{"horizontal_flip": true, "targets": ["spiral winding"], "num_classes": 3, "depths": [4, 7, 7], "kernel_size": 3, "growth_rate": 24, "loss": "binary_cross_entropy", "init": "kaiming_normal", "decay_fraction": 0.4}
Rows from block 15 of a small image classifier, named by matrix and row number. Each number is 128 + 32 x the weight over its row's rms, rounded and kept within 0 to 255. All counts start at 0.
Before each channel's rows are labels from the 100 images, of 14976, where the channel reaches its highest value: "strongest on" is what is common among them. Only what is clearly more common there than usual is listed. The data: telescope images of galaxies (Galaxy Zoo DECaLS). In brackets: how many of the 100.
# conv1: bottleneck pointwise conv (model.blocks.17.conv1.weight, 96x208x1x1), inputs 104-207

strongest on: shape: featured or disk (70); edge-on disk: no (66); spiral arms: yes (60)
conv1.0 [152 148 119 135 144 140 122 125 101 112 107 137 119 125  92 117 126 119  99 131 138 107 157 117 143 116 143 103 114 130  65 133  87  99 157 198 122 175  77 176 159 119 154 137 137  96 149 105 184 108 152  95  97 126 102  86 129 190 179 138  70 165 185  68 152 177 101 120 173 167 166 154  97 171 142 181  68  86 137 138 186 188 225  81 102 146  66 162 228  57 208  56 237 182 208 191  70 153 100 156 231 199 141 107]

strongest on: shape: featured or disk (79); edge-on disk: no (75); spiral arms: yes (65)
conv1.89 [115 156 119 121 168 153 139 127 115 141  85 143 115 143  76  89 132 109 112 126 121  85 160 121 125 114 151  95  89 124  98 142 110  96 131 174 117 183  67 128 135 106 136 127 115  91 137  96 147  94 124  75  86 134  89  82 133 174 190 150  73 154 175  88 181 137 129  97 148 159 123 174 113 178 162 161 104 109 156 155 184 148 225  86 126 158  85 138 222  66 220  60 231 175 205 171  91 152 112 158 224 210 152 107]

strongest on: edge-on disk: no (80); spiral arms: yes (71); bar: no (62)
conv1.70 [109 165 131 131 157 148 147 129 173 168  94 128  84 188  93  78 135 149 116 164  92  86 167 108 113  84 172 168 114 131  87 143 117 115 122 170 132 169  98 106 127 134 119 127 121 110 144  97 127 107 129 122  90 155 100 114 127 117 180 160 101 152 155 110 200  93 130  61 142 181 106 156 103 219 167 123  90 107 157 145 215 124 234 123 142 196 116 106 210 111 232  76 201 215 172 136 115 214 143  93 217 224 200 174]

strongest on: edge-on disk: no (76); spiral arms: yes (68); bar: no (55)
conv1.47 [146 152 130 132 141 151 123 130 153 157  87 126 111 153  64  68 117 144 122 158 110  89 184 116 117  90 160 137 107 117  80 132  84 109 143 198 122 177 100 153 135 119 140 132 139 108 149 102 166 115 146 110 102 142 106  98 117 166 202 149  80 180 189  82 178 139 126  96 165 189 123 182  80 187 189 147  88 101 160 155 211 148 225 110 131 168  92 118 218  82 220  78 231 196 202 173  84 179 104 121 223 212 153 154]

strongest on: edge-on disk: no (74); spiral arms: yes (68); bar: no (53)
conv1.64 [144 163 124 133 139 149 124 125 134 132  81 138 120 127  68 102 125 128 111 144 130  94 169 119 144 116 152 114  98 120  80 137  85  98 140 194 134 185  86 157 136 121 140 139 148 107 149 103 167 112 148  94 101 129 114  90 123 177 200 138  70 171 179  74 170 147 120  91 168 175 131 171  91 177 160 165  71 110 148 146 192 162 223  86 129 157  82 131 231  74 222  70 241 187 211 178  75 161 104 131 234 213 145 137]

strongest on: shape: featured or disk (84); edge-on disk: no (83); spiral arms: yes (65)
conv1.33 [150 108 115 156 126 123 132 134  68  80 139 130 157  94 140 162 135  55  70  96 147 149 139 137 165 145  98  75 116 143  86 151 106  95 175 176 147 209  85 183 156 111 140 140 126 124 113 109 184  98 139  81 130 121 119  93 150 209 155 106  75 149 158  71  87 223 128 153 162 129 208 130 123 125 143 205  93 113 146 114 129 193 168  46  96 101  67 209 178  31 159  54 195 128 167 200  85  97  69 206 180 149  92  58]

strongest on: shape: featured or disk (80); edge-on disk: no (76); spiral arms: yes (66)
conv1.58 [135 164 124 126 157 158 130 128 141 156  85 133 112 153  80  68 128 127 120 139 108  82 160 114 117  95 162 127  96 125  97 147  96  97 138 182 120 167  88 125 138 120 136 125 118  85 150  73 135  88 135  97  87 151 100  93 129 156 182 140  79 161 181  74 184 134 118  90 151 179 117 173 100 200 158 144  84  85 152 148 198 149 223  96 146 171  94 118 218  81 229  78 226 192 182 164  91 172 115 135 218 219 175 135]

strongest on: shape: featured or disk (64); edge-on disk: no (57); spiral arms: yes (53)
conv1.34 [145 141 119 173 147 140 130 120  91  93 137 115 134 103 108 141 131  94  87 114 147 118 153 121 153 135 128  66 131 142  55 151  73  95 169 182 128 217  88 179 138  93 149 125 154 115 124 102 177 103 127  88  97 119  95  92 146 202 164 120  57 147 169  49 135 182 121 145 181 158 192 148  97 174 152 192  72  92 139 125 161 167 195  56  62 127  54 174 191  40 188  37 213 158 189 184  54 134  83 163 205 185 115  83]

strongest on: bar: no (38); spiral winding: tight (30)
conv1.18 [100 117  93  70 138 130 151 139 225 161 138 111 103 218 131  93 162 232 126 226  95 116  34 105  89 106 132 238 179 161 151 113 133 122 111 163 138  77 180 114 152 155 127 136 122 140 179 138 125 119 133 147 129 133 126 165 157  29  79 159 181 130  88 196  67  66 123 130 174 133  95  51 139  84 117  56 170  96  99  89 130  65  87 160  93 156 143 145  88 111 100 144  89 127  93 110 104 143 135  67  78 117 123 154]

strongest on: edge-on disk: no (74); spiral arms: yes (65); bar: no (54)
conv1.35 [124 160 117 119 158 152 122 132 119 142  80 126 113 157  83  78 135 111 112 137 111  90 166 113 122 101 152 116  94 131  73 145 110  93 133 183 118 174  82 136 139 102 145 131 111  94 143  94 156  89 133  76  92 141 100  87 132 162 195 146  69 158 177  77 171 141 127 101 150 178 125 166  92 189 154 166  83  92 156 149 198 164 226  92 123 158  90 120 231  60 231  65 223 194 191 175  86 156 117 152 222 208 170 116]

strongest on: edge-on disk: no (76); spiral arms: yes (69); bar: no (58)
conv1.3 [122 148 121 132 164 162 150 128 159 179  91 138  96 171  87  91 136 143 117 153 105  78 173 116 117  87 183 145  96 139  89 154 111  92 109 191 134 163  94 110 123 118 117 133 103 110 146  92 127  96 138 114 100 148  98 105 134 128 194 149 106 157 182 111 203 114 127  70 149 182  93 182 105 204 171 136 102 114 155 152 209 128 217 121 149 196 122 100 211  94 227  71 216 194 189 151  97 187 145 112 225 222 187 159]

strongest on: shape: featured or disk (88); edge-on disk: no (87); spiral arms: yes (72)
conv1.52 [139 142 120 208 131 139 132 132 111  98 170  94 144 105 108 141 127 124  71 124 145 144 134 121 165 142 120  90 133 137  78 141  80  93 145 195 150 207 115 171 158 100 151 142 134  85 113  79 170  93 120  98  90 116  87  97 148 187 119  96 105 131 129  84  90 203 144 197 145 111 205 108 134 127 115 170 112 116  91 109 124 162 161  69  28  96  90 160 142  91 145  76 160 124 150 161  50  84  81 176 169 149  88  78]

strongest on: edge-on disk: no (78); spiral arms: yes (71); bar: no (57)
conv1.81 [121 157 131 130 164 157 138 120 154 171  90 144  92 167  89  67 125 147 120 144 104  81 165 106 105  89 176 148  98 138  84 135 115 115 123 185 144 183  91 105 124 123 132 143 105 107 144  93 138 104 133 117  87 157  98 104 133 134 185 152 102 161 181  97 194 114 143  67 147 181 103 169 104 212 175 127 105 102 168 154 211 125 233 124 142 187 119 114 210  93 228  69 221 192 196 147  91 194 146 107 217 217 183 151]

strongest on: shape: featured or disk (91); edge-on disk: no (90); spiral arms: yes (77)
conv1.9 [124 134 141 194 118 122 149 117 107 111 201  92 142 154 133 149 151 144  73 124 144 143 121 141 140 144 121 126 149 145  90 165 154 109 118 159 137 182 143 109 138 143 150 114 106 106 162 110 124 108 161 138 122 143 110 108 148 137 120  93 118 118 127  98  67 154  99 184 160 147 170  53 127 119 142 152 123 168  75  80 142 171 165  92  36 106 104 165 146 107 138  67 162 149 158 167  69 104 101 134 133 138  91 133]

strongest on: edge-on disk: no (75); spiral arms: yes (65); bar: no (54)
conv1.57 [130 165 140 121 162 154 126 129 136 161  96 126  96 157  91  73 142 119 124 137 119  86 157 107 114  95 156 105  79 140 102 141 120  96 139 180 118 187  75 126 119 109 138 108 109  91 150  92 141  99 130  89  87 140  93  86 142 158 194 140  86 151 179  90 192 135 129  92 153 182 122 159  93 183 158 150  83  94 159 151 195 150 237  97 141 162  91 116 222  69 223  65 219 203 197 170 105 164 124 135 226 221 166 126]

strongest on: edge-on disk: no (76); spiral arms: yes (66); bar: no (55)
conv1.2 [128 154 129 117 148 155 136 121 146 157  92 129 111 150  81  80 134 111 118 137 112  90 172 120 117  93 162 131  86 124  88 141  88 106 114 183 116 186  87 135 120 118 121 124 109  99 153  95 142  90 138  98  82 141  94  94 134 146 185 147  84 142 172 103 186 134 120  87 142 174 122 178  94 190 167 144  81  95 149 141 206 140 232 106 155 173  99 119 226  74 234  63 216 192 209 162  94 177 129 131 223 223 167 141]

strongest on: edge-on disk: no (75); spiral arms: yes (66); bar: no (55)
conv1.25 [124 158 126 124 154 152 135 131 131 143  91 118  95 145  81  72 125 115 113 134 111  75 183 111 123  93 152 116  85 140  84 150  91  85 137 187 115 195  91 129 131 104 143 123 102  89 143  85 140  87 134  85  84 138  91  90 126 160 195 147  85 155 186  82 194 139 132 103 145 170 123 177  92 179 167 159  92  86 160 143 200 146 217  99 131 171  99 133 220  74 216  76 221 189 186 170  81 173 117 148 226 214 160 137]

strongest on: spiral arms: yes (66); bar: no (56); spiral winding: tight (43)
conv1.4 [122 127 111 121 155 132 129 128 106 195  97 131 109 224  78  65 146 107 161 123 122  65 200  92 124  78 201 125 109 153 133 158 104  95 130 176 115 153  74 133 125  80 155 128 160 115 125  80 146  90 125 110  98 127  86  81 135 109 200 141  97 165 192  96 255 102 130  50 144 197 112 209 103 225 159 141  99  76 164 166 181 132 211 139 146 168 127 124 199 106 188  86 182 170 165 137 115 181 147 118 214 206 206 107]

strongest on: edge-on disk: no (74); spiral arms: yes (67); bar: no (54)
conv1.11 [131 165 136 132 150 155 121 121 145 147  86 134 100 150  76  74 123 127 134 143 113  79 159 108 122  96 163 133  94 120  89 146  94 114 140 189 124 175  82 140 130 107 136 127 136 103 158 101 151 113 141 104  96 138 106  89 128 168 198 151  79 170 180  86 197 140 121  94 175 185 130 168  76 192 182 150  78  87 157 156 203 152 230  92 137 158  85 127 229  80 223  77 224 196 200 163  88 183 114 132 223 226 172 143]

strongest on: edge-on disk: no (76); spiral arms: yes (68); bar: no (56)
conv1.28 [134 156 130 145 160 156 139 128 157 169  98 130  83 169  89  68 139 136 133 155 117  83 170 109 114  85 165 145 102 136  96 144  98 108 127 180 124 177  86 123 121 122 130 130 109 100 153  94 145 101 133 119  92 151  86  95 124 135 194 144  92 157 175  96 198 120 134  90 147 178  97 172  98 205 172 133  88  99 149 155 208 141 230 113 145 189 100 104 221  80 239  85 214 212 186 148 104 195 124 113 232 217 176 155]

strongest on: shape: featured or disk (73); edge-on disk: no (67); spiral arms: yes (61)
conv1.27 [134 139 126 159 141 150 132 117  95 134 127 139 105 149 155 136 129  70 112 107 106 105 167 126 136 108 141  91 130 153  92 140 100 123 142 159 141 237  82 166 141 113 128 131 127 122 141 117 162 110 119  97 118 128 105 104 151 189 186 139  76 156 182  66 168 177 142 138 165 172 181 178 115 181 162 177  93 135 173 155 184 186 207  62 120 138  79 177 219  30 200  49 221 176 204 188 102 157 109 182 232 208 160  80]

strongest on: shape: featured or disk (80); edge-on disk: no (76); spiral arms: yes (68)
conv1.22 [136 165 128 127 142 157 120 130 130 144  72 126 124 133  73  95 123 117 121 139 133 105 163 122 124 116 148 117  89 122  83 140 100  97 138 191 107 182  91 148 149 119 142 133 137  99 155  98 170 113 145  98  94 128  95  90 125 181 189 129  74 168 182  79 178 151 117  98 159 174 128 172  90 181 149 175  83 104 154 148 194 173 236  90 131 153  86 129 231  73 225  66 229 185 219 179  81 158 110 141 233 208 155 123]

strongest on: edge-on disk: no (80); spiral arms: yes (72); bar: no (61)
conv1.85 [104 167 120 129 166 152 147 134 156 174  79 134  95 179  96  87 123 158 126 168 101  79 174 105 112  87 185 152  99 146  82 145 106 102 116 169 130 163 104  82 113 121 121 127  97  99 152  99 119 101 124 117  91 159 104 110 125 117 182 151 109 153 167 101 206 100 129  67 144 171  97 160 118 209 154 120 103 115 158 147 211 126 227 127 149 202 126 108 206 105 225  60 200 215 183 141 102 196 142 107 220 221 189 165]

strongest on: shape: featured or disk (76); edge-on disk: no (72); spiral arms: yes (64)
conv1.46 [132 163 120 134 157 148 134 122 118 139  88 139 111 146  94  89 130 100 120 119 123  84 146 110 135  98 153  92  93 130  98 131 131 100 133 175 117 193  65 146 133  96 146 123 116  99 136  97 159  92 123  82  92 144 105  72 141 180 177 140  85 159 183  79 181 144 133  93 150 166 141 178 120 189 165 160 100 116 155 155 196 153 216  86 126 150  96 158 222  59 219  62 228 173 207 184  87 150 119 163 223 213 151 105]

strongest on: edge-on disk: no (64); spiral arms: yes (58); bar: no (53)
conv1.83 [ 88 134 120 105 156 150 164 134 139 199  79 139  86 234  86  71 126 129 139 134  93  60 192 100 120  57 184 153 104 138 107 123 107  80 132 144 130 144  91 119 110  95 145 140 122  88 112  79 125  81  91 102  85 119  78  93 132 104 169 169 107 125 156 116 230 105 133  41 122 162  97 165 129 201 150 117 118  85 153 138 201 116 192 116 105 201 115 120 170 114 180  57 179 193 162 130  84 177 162 121 197 216 218 132]

strongest on: spiral winding: tight (25)
conv1.39 [121 114 118  90 142 119 106 123 209 127 127  96 134 163  89 127 161 233  95 212 117 159  48 125 104 131 104 214 202 155 111 111 152 152  97 155 121  72 140 119 135 129 130 129 140 151 157 148 139 143 125  88 156 103 158 142 170  10  75 130 131 152  68 151  83  78 123 155 158  98  90  83 116  94 150  59 127  72  75  91  86  61  86 184 105 108 148 177 106 163  76 162  90  92  86  82 136 141 147  80  68  95 117 146]