config.toml
train_examples = 44167
translate = 0.06
targets = ["spiral winding"]
num_classes = 3
arch = "densenet"
norm = "batchnorm"
depths = [4, 7, 7]
learning_rate = 0.0034
beta2 = 0.98
max_steps = 20300
decay_fraction = 0.4
final_lr_fraction = 0
warmup_steps = 2030
Rows from block 15, named by matrix and row number. Rows with one number belong to one channel. Each number is 500 + 50 x the weight over its row's rms, rounded and kept within 0 to 999. All counts start at 0. Numbers have three digits each.
# conv1: bottleneck pointwise conv (model.blocks.17.conv1.weight, 96x208x1x1), inputs 140-207
# conv2: growth 3x3 conv (model.blocks.17.conv2.weight, 24x96x3x3, transposed), outputs 16-23, a 3x3 kernel for each
conv1.6:462329549476482451536475503457519528487438527447477517484540580335430435540448430487368386493482466453440365482382477385510501487441480362399555470518541489464460456508431539402444502542517454368444505492
conv2.6:477447442552497489548532518477443425563501453573558505493458420570508447564531463479435418560500436599595497474456423542508470577570519486443418575502447595563492555502536574477538556498523475429414563505451589572499
conv1.7:489417477437490528531504433498508528465525496423530485522515506387418507521426431539476393471529508380399445507461453394520506461470467334356485507506527436332529416596381444325366542520526416318400468535
conv2.7:482433438556504499564551535468430410549521435568551474486449401571529437561527465492444433565530451600591503473456422559523477575579522476436414581543456569560488549517537541453549534475533479447418577508454576574501
conv1.8:422471505478433424540492538505544485477484526509451493499509570377452421487444441467490446466411451413439515476446432415476439526505471397417502519492483457466523485490391459475465540511502440430455496441
conv2.8:474434436550487473555535508492449432567503460575562510511466437572512447578545477484441429552496443593595517481441421554497460574569521496436421585504454588561499566507528585485532559497528482432417572494451587570499
conv1.9:515584523471515523534478465466554472494469552516491524472469532515487445484485498454405540454588550530566383498486522538492562417426522567557443357466462557528467516404553532547561408462459509508515442507
conv2.9:452451428489485439527436422594526537477437509480474554549494517445460508469465536579514517439428500492464565571513533453437492468498542568504510470421499479434535494476580598460441564425435521496513442462496512467537
conv1.10:484516424379396406552416390508449533394502518473514520511396510443454448432500467446496433476386553503439456455582514437424524418444540452542490413545495557556480532438559500511482433554512424486560520456
conv2.10:506466483501419438526508500436480463422459462602590545450501483368417441533526484424505549466533559567600570455479471411444450571581533447498512397454463579567533524532522472473508492465503472503513475481498553555526
conv1.11:493573429519504467513499512460547458535476520462449516465439500563609535423566581435607518489446573590503562419600585535422436546543618538659444513546433498658425649420650607612555438585478506649653568524
conv2.11:497493518548410442531504372528500525429375513522495519505499540444382510514494510448444519495399520522471496531506531489357514512485517518504533454381505512481506575530458539521455529489469505501531525384495528479438
conv1.12:483577439523498510502497511469538462533480501477439538469460484541602555438564574445598495497443547576486571431612583525428449543556611535665463511558447484652408658417645605605567446597489485657635574553
conv2.12:499513519535409432530501364513495532433392529515495507499492541445394512506499507451450520495413529521467485520502534484370518514487516515494535458378505514481509580533442534529436538487461495501538524395491519492434
conv1.13:458439504503506483504468516485505507482509463481506466495507529320427531572460396521401341473502534400389407510469448334508453473444536343460499443555483494449468496465458543408412432530523416322482475589
conv2.13:475427436547494482557540518468441423550504451571564509483462423569515439569542474478436421558513453598601513462441421540506475573574526472433420581507459594568508544505534561467543535490527469435414568505460589577501
conv1.14:471607427498497460506510454464537433505435516429428500433444534560599528453546588438589512489429530580496568466591560535446450539541586536628457515554453495624416642404646567589570441563487535632634570482
conv2.14:508512523548416440556516370516499508464366499561511508514500530465371488540506494462457505536430515559503480517499526517346499545504500505503532495376484551510505577524443537520451535487474497489527545393476543505427
conv1.15:475597416520480481522494504451543455524461493459444498449464494536587530433549570433602511486457540570495561447597562525437441531548623529682449506566441484670420654420651603614570455575483513653636561511
conv2.15:501510530539406436534508363518495528434379524514495519500500553443380517506496510455455520502417528525473486525505531491367517513485517514496542457379517513489503576530441533527439524493468508496532523402499518490439
conv1.16:512592457446506476512497456440512405501417510448410530430464543526567538472546562453627488506391528578455551472617546520479465548527596517623490510589472444608451629421614611566520448577498501638629593515
conv2.16:491515519546416409559538410489461489484397477575542499492471524472382482550519485467449492537443498586519492501467501511360470558530501478463505504391474561528487566533447519514452539493492472457508544407441548523457
conv1.17:452434516494476478531505474482494497462470523443468482487522526367495470465501494494441428488399504489429481485510531414477454490479480353422497519500478472428478482469441518435446514514531404394471484515
conv2.17:486442443552495486560541515484448432565496450578570498495461424569496431569551470487442428563504442594589502474447425554500463582585511487447427580496453591566495553506534571488543544503539481443411571503444593580497
conv1.18:515420582478538543498512491518580515496485507530502507498558545345423548583503438606404403493502572507448380517432483388566450455438503401436549445543524527438473456526440498446472463523511405422483493540
conv2.18:508448467519518532514577617407460433487551469522563485470477419518595477529582523430461415479545437546565444431474440480549500532567515417445417485561476507568509448487503469440562459438570461480450476552502487569525
conv1.19:486544454521493493489495510464557444537452526467438530470449488541612537431582584444586496497457553596473594432607587531424452560546623521654486511568455485643438656430642615592554445588494490647635570566
conv2.19:495500517542401438533496362528494534437385522522495505512492535452394503511505504441436513483401519522468488525501533496364512506484502512501536463388503514491495580530441539520427537492462495493528531399475533487422
conv1.20:494473579517497541524509481477491472493456508407489486458567519421456542574511490595480425495442598505388445489564537415506459433466516433463558442549536496480476470461480511468467462553557389430473561554
conv2.20:516462479571498520559564567427436434505516451578572504443441414520529445574559488425451447494513470584586520436449433498503461579581522431430430522511469600569514534544541528461544517471537440437433506493471561574529
conv1.21:386527496486451434533479454535460527435485475419504449523492546386443511565539478580525423546360553503434537493525511430514493476459520320454469490536487526502428477467469432449417504517508394423484534433
conv2.21:486457459548488489557534522479446432561487457594572509490449416562500437575547480476449439546501457592597515470446432554497467590582517493443427585499452604572501562502539575483541555501535470438426567500452592572513
conv1.22:467585442531532486521508514454543453566477526453447500448440496583596501416563584423579535482454549572501569441584533573430463541531603570668441505540435502661414652403657589642580426547472520664626542493
conv2.22:503510526535445474531493350539511529442381512526499512516519552443380517513488499454447506518412519539462475538512538495359523511476514528520541462385503519486484570532457539529438528481457513508537536389497530475433
conv1.23:428471498514488443589500539418473443468434495486440485448463456479547525509514518474601515451353554535553495481559510496479443465481544463515522510505507491585505538508522530529510484559521489512574594520
conv2.23:475452445547490475549532502493445440568496457582574508499458431580502453585558483493438432549496453582588509472438423550495460581581513494439428582499455598576501565504537581504539555509532475424421571492455587571503
conv1.24:466600432526512471512502500461553450531449505456441501467428506566593530423529578407565528480450565553512589462594550545420442554525585546659463517538441543668392639411673581634572425567472528646622537491
conv2.24:502509524543434466540498358534513523454377507528499502522518542446385505509497494455454510511417514541471477530516539502370507518487512525522545476375505524491492571530461538533444532483455504507540540385486530488422
conv1.25:480605442502505463523492459439524432519435509434431516442441496551605530433543590428603518507461527566493576444579561549443435549523612528640454504567455508643415638418645595590566427570483531652635550514
conv2.25:503520525539411441546515363522483517454362512544505510512497545454373499522505499465453506522429525544490482531501528502363503522495507518500537483382494532499499575526437533521434536491463504497538544406482537503439
conv1.26:504563481441493490507504447419495413509410498483384556428498539499564545448531538448597453484402514574457505470630521496457463518511609506621499477622499468614453640403594631549516491597543465616622627529
conv2.26:496518524529403380557555428468436490464408504558529504470460522445399494539512493444439504516443521545498499499449501490376487552525499468455508473397485540522499571542449517517454553504498481451519525414465535523480
conv1.27:520670429559520476499505498490521482553472487452484500464462535596591517418544584403562576521515558568583578480582554577446511570542588591624397487516423576642348612377645575619593459546471584662625550424
conv2.27:475464479581488463581505412504469465494375471591534532489482480491393458569516489477441488550428518611558543510482478530362480596542528498477469532392461605530506577537549577527509529457482490464491570411457592533491
conv1.28:494576435493489490502503470456540448527458509486443535435448494511604525444545574450609488509440529578452568454620568508438455533542626521659477526595456462646425673432634631591531462605493477663638575543
conv2.28:499507525542392408539527391501478520440396519529511516491480533445393505514503503445452520510421527533474492511476518497353512520502508496481538470376505525498504581528437529527436538498474496476522533400476527496450
conv1.29:459457530526438459528476514445508505543455469471492446456539502350462486486468463481476383455420474398375526535443451346508483528507529383429499450509515454446530504557471446419428498483541419381417501471
conv2.29:480441444550498486545535516496447428565501454577571507512467430574508446574551483499441431554501447590588511477444418555502462580579513500444428585505458594571502553491539571479541554503536482431419575495442589569495
conv1.30:515573447515488477490514503480529459525462506476437522465456495522606535453570582455611500506436548607466580452630593515439453565551636502668485521577482465651431651436651618596551458585505473647643595546
conv2.30:501506516540395410538512377506482514446378527520502519503481533452384501520502503443436519502408523532472493521484521490354515520497509508495528463382505519494502576528442529526453535496476488478520527399472530494431
conv1.31:460379472495515507518525556520533513511520473418508434524511537358437491522522427518507421485476489420399514490441495387498452467478390391357505494437506501371558371602359373380403552453508426376358458474
conv2.31:522508502487538557451535587462505487497592523417465456494494456547591511493546522498525481473564499402448415492525487523596551454493509478510480516611535415523508407492429395478505465551567502547493480556517381509495
conv1.32:501585448457491478525495407433523416480422513404413543424443508523589528458541564467613480504388514562444563487619537503488468548531591486603469501564470470603459607418630568548520449575515490599599574498
conv2.32:502519529548417414573536397489456487480383473575538492493484516466373462559515484461446488539473510584528488503481506511362474560531480483483510500397476569535495560528449503511456525477488479462510542418441560526447
conv1.33:530627433585543474518519497494476470587454517427503489487445535627542465418533547410436648500539553501625503493495524621446476529478502602563372450457404626578348548385604500560613433452407623581533444391
conv2.33:479480508583532516587478447568547495501422456570509525540526503481434482530474497538508499520434481601530528574552518534432505588515547564551502531441471595498517590529587621547472535445446518487519547403461595493479
conv1.34:499639438579515446533495541480493460576461498437452486449445528616556487389530564376512584490527583547600532452572537600412443518495552561605387397499384572599363593357633547596588385509430555621590479430
conv2.34:484496519547486493538456369577546525444379498528491530538536542440418512496465508505479516502393524546466528562531534491376508532472528562549523465404502525479499581540539570541449541488453526505528535381489554466462
conv1.35:485572429512518460526504473447523448543438507419443520457435507553605527408548576420567520498457535578495560444596540560430444543533610556653443493546440487662394660402649602599573434544483538646625566482
conv2.35:487516525532433460534508364523506514445381511544510527511511534448372495533499501452446513516411518549482491525498530494343515526490526513505532471377502538492517577534448544522443539485466503509528534383492539495451
conv1.36:490594460465494471476502430424518403468417500452408496439456510510594549475528567452635476504364529543439564482614534500482452548567596482611474501586487470607458621408604578547511452584508499616615601503
conv2.36:489511520550425406574538417486456466500405450600546492487470499483392455567527469471428484543464499594542501489463484518378461582544499478468483507413463586546491557538465531511476536476506470453496547425426570530457
conv1.37:508562594438470494538517464522540573392524505555521514570578584384443396411468382465506447480398477407465463498466457386469572509483430439421479518415460507363422446563428435461476516477458448395466441431
conv2.37:479439443547491479551536514495457431575501451584571505504466434573519450572557487485443433555509450590596511474449416561504454584577506498453426588509456599576502559502542581480541556504529473437414574504451586577498
conv1.38:455542507456418423580487525504450494494470488469501473499488508339434452511467422479528418502387442452402521515456469386503470514504501420457541547502511481467525461596423456459476530442517446407464505442
conv2.38:475440441554498482550533512493449430567498456580571508507466434571511445581557485491446433557499447591589518478441421554500458582574510498442426582504458592570501563506539578494543560510539484435422574499444587574501
conv1.39:488412519486512501503501518536546531517524495437543461546522566315417503505538406536429421492542546453441430481447534392499413418442434396435587464469531577466555419553440444434427513520529425406449482528
conv2.39:529510506494535551438546603436511497465573529432521495489515460529600523478576552429510473411533494429497433450526476451553510426515491470525477472602520421548526411500430401482507420509568494545491457561520397539512
conv1.40:548578524461423499543531460539447511439505499537504546532479517463542530460520532468585523511372530534434459506578533473498459474484544442527469513556501459549503572498535524457441478517497461506555502461
conv2.40:471454450546490480551536507489441434566488456585574511499456432572503446586555482490441446560494460595590524467438429553490467580573517492443432586496465593571503559504531579501540559510538474430424574488457597569498
conv1.41:470421511504501408549494454423477510447477505461465439495522570368398449504446359523431414480456454343468435527434412357545467469507507440420486511535480531472489491531464501477517515516556486385474497483
conv2.41:479439443550496478555534510489452430563500450575570503504467428575511442577554478488440422553503435582592495474445418556504453577578507489443425579500450590570498552505536569485545549504538475438411572503445588576495
conv1.42:497409471527468507559556494511497540477483496422514521496527491426434490510447444522489436462473454400433519513448448390542481485481432377343488512480503420351526424561366431350380576460486438362369474478
conv2.42:483443439566505490563552522478427411559507443556545488504454417574509427576534456488439437556504448582578510476448428559516474570572515482428404581517462566553492560514531564468537549481532485437414579500454582564497
conv1.43:511540452429470485516480436448498410480410473456413548426474522500554537474543557471604474514396483539422524487627537496489479505506584487604491478614495461566493616368602587550501460580543465617605627523
conv2.43:496509511538409367555549438468428468477423468574550498478448501468405460559521481457422476531470507577535515491444483510394474569543488472449487490428473576545494570534450519506476547490509470439482538434426559536474
conv1.44:510563447528498484500512516463546446539481519467453530446445497529610525449572588430597491504454539595461580459598577546428448564538623512660462534562465478645443669428661611601551446596492485657649560541
conv2.44:504511519545407434531500357523486527434385516515501513518492536455394512508493502445438508492411516532466487520497539492367512512488508515506542458386505505492501579533439532526437534492465499485528524406483527491429
conv1.45:511563435505494472508495497467543460535475517475444530464471502531608535438574583459619489504429562596470569432624584513433445567559639511645478514586463469617433666445646631591539457609517463647649587567
conv2.45:496500513537392414541521382504480516439390515528511517499492536447387508517502509442432513493408523524476499522484525486358510518502516494489523460380504518492500577535445528521439532493477485477522529386474533491444
conv1.46:482601402528507450528492481454513451548443492428443526464413520581576519433549586423583526508446535559520579488595558550456482542543606539637434497535449546646393643397657570623587436535485555648633536465
conv2.46:489499525562457450554513369513503499464363494564515518508515527455362483543504492450439500534418511588506504523499516502340492557508518494511515488371480556501506580533480541521467525467468491489523551380482557489450
conv1.47:491577457539510487518506518469532459559480528472459521466453483559615532425581595428578517497450558595492585424593595530437458550542629531652472504563443485640429643422661606616570432579462489649631540540
conv2.47:500504520539419449533488356535503527431375521513494511518500544450386511503493507449442510488410521518458481527510539488370511506480520522511544465381507506472501577530449546522440540480463507507537523395495526480430
conv1.48:488584438484481480502481486461536458500481503489433532459485482507596539453548573460618479499428522581465579458627574504449441539547627495652465515585461470654443643435649634583540450609493482655658589545
conv2.48:504510520538395401539527391501463521435390524523511518487484531448396502517503506440447523508424527533474490513485531491360508521497503492480540459385503516499501573537441526524439534501478488481530521401476525499447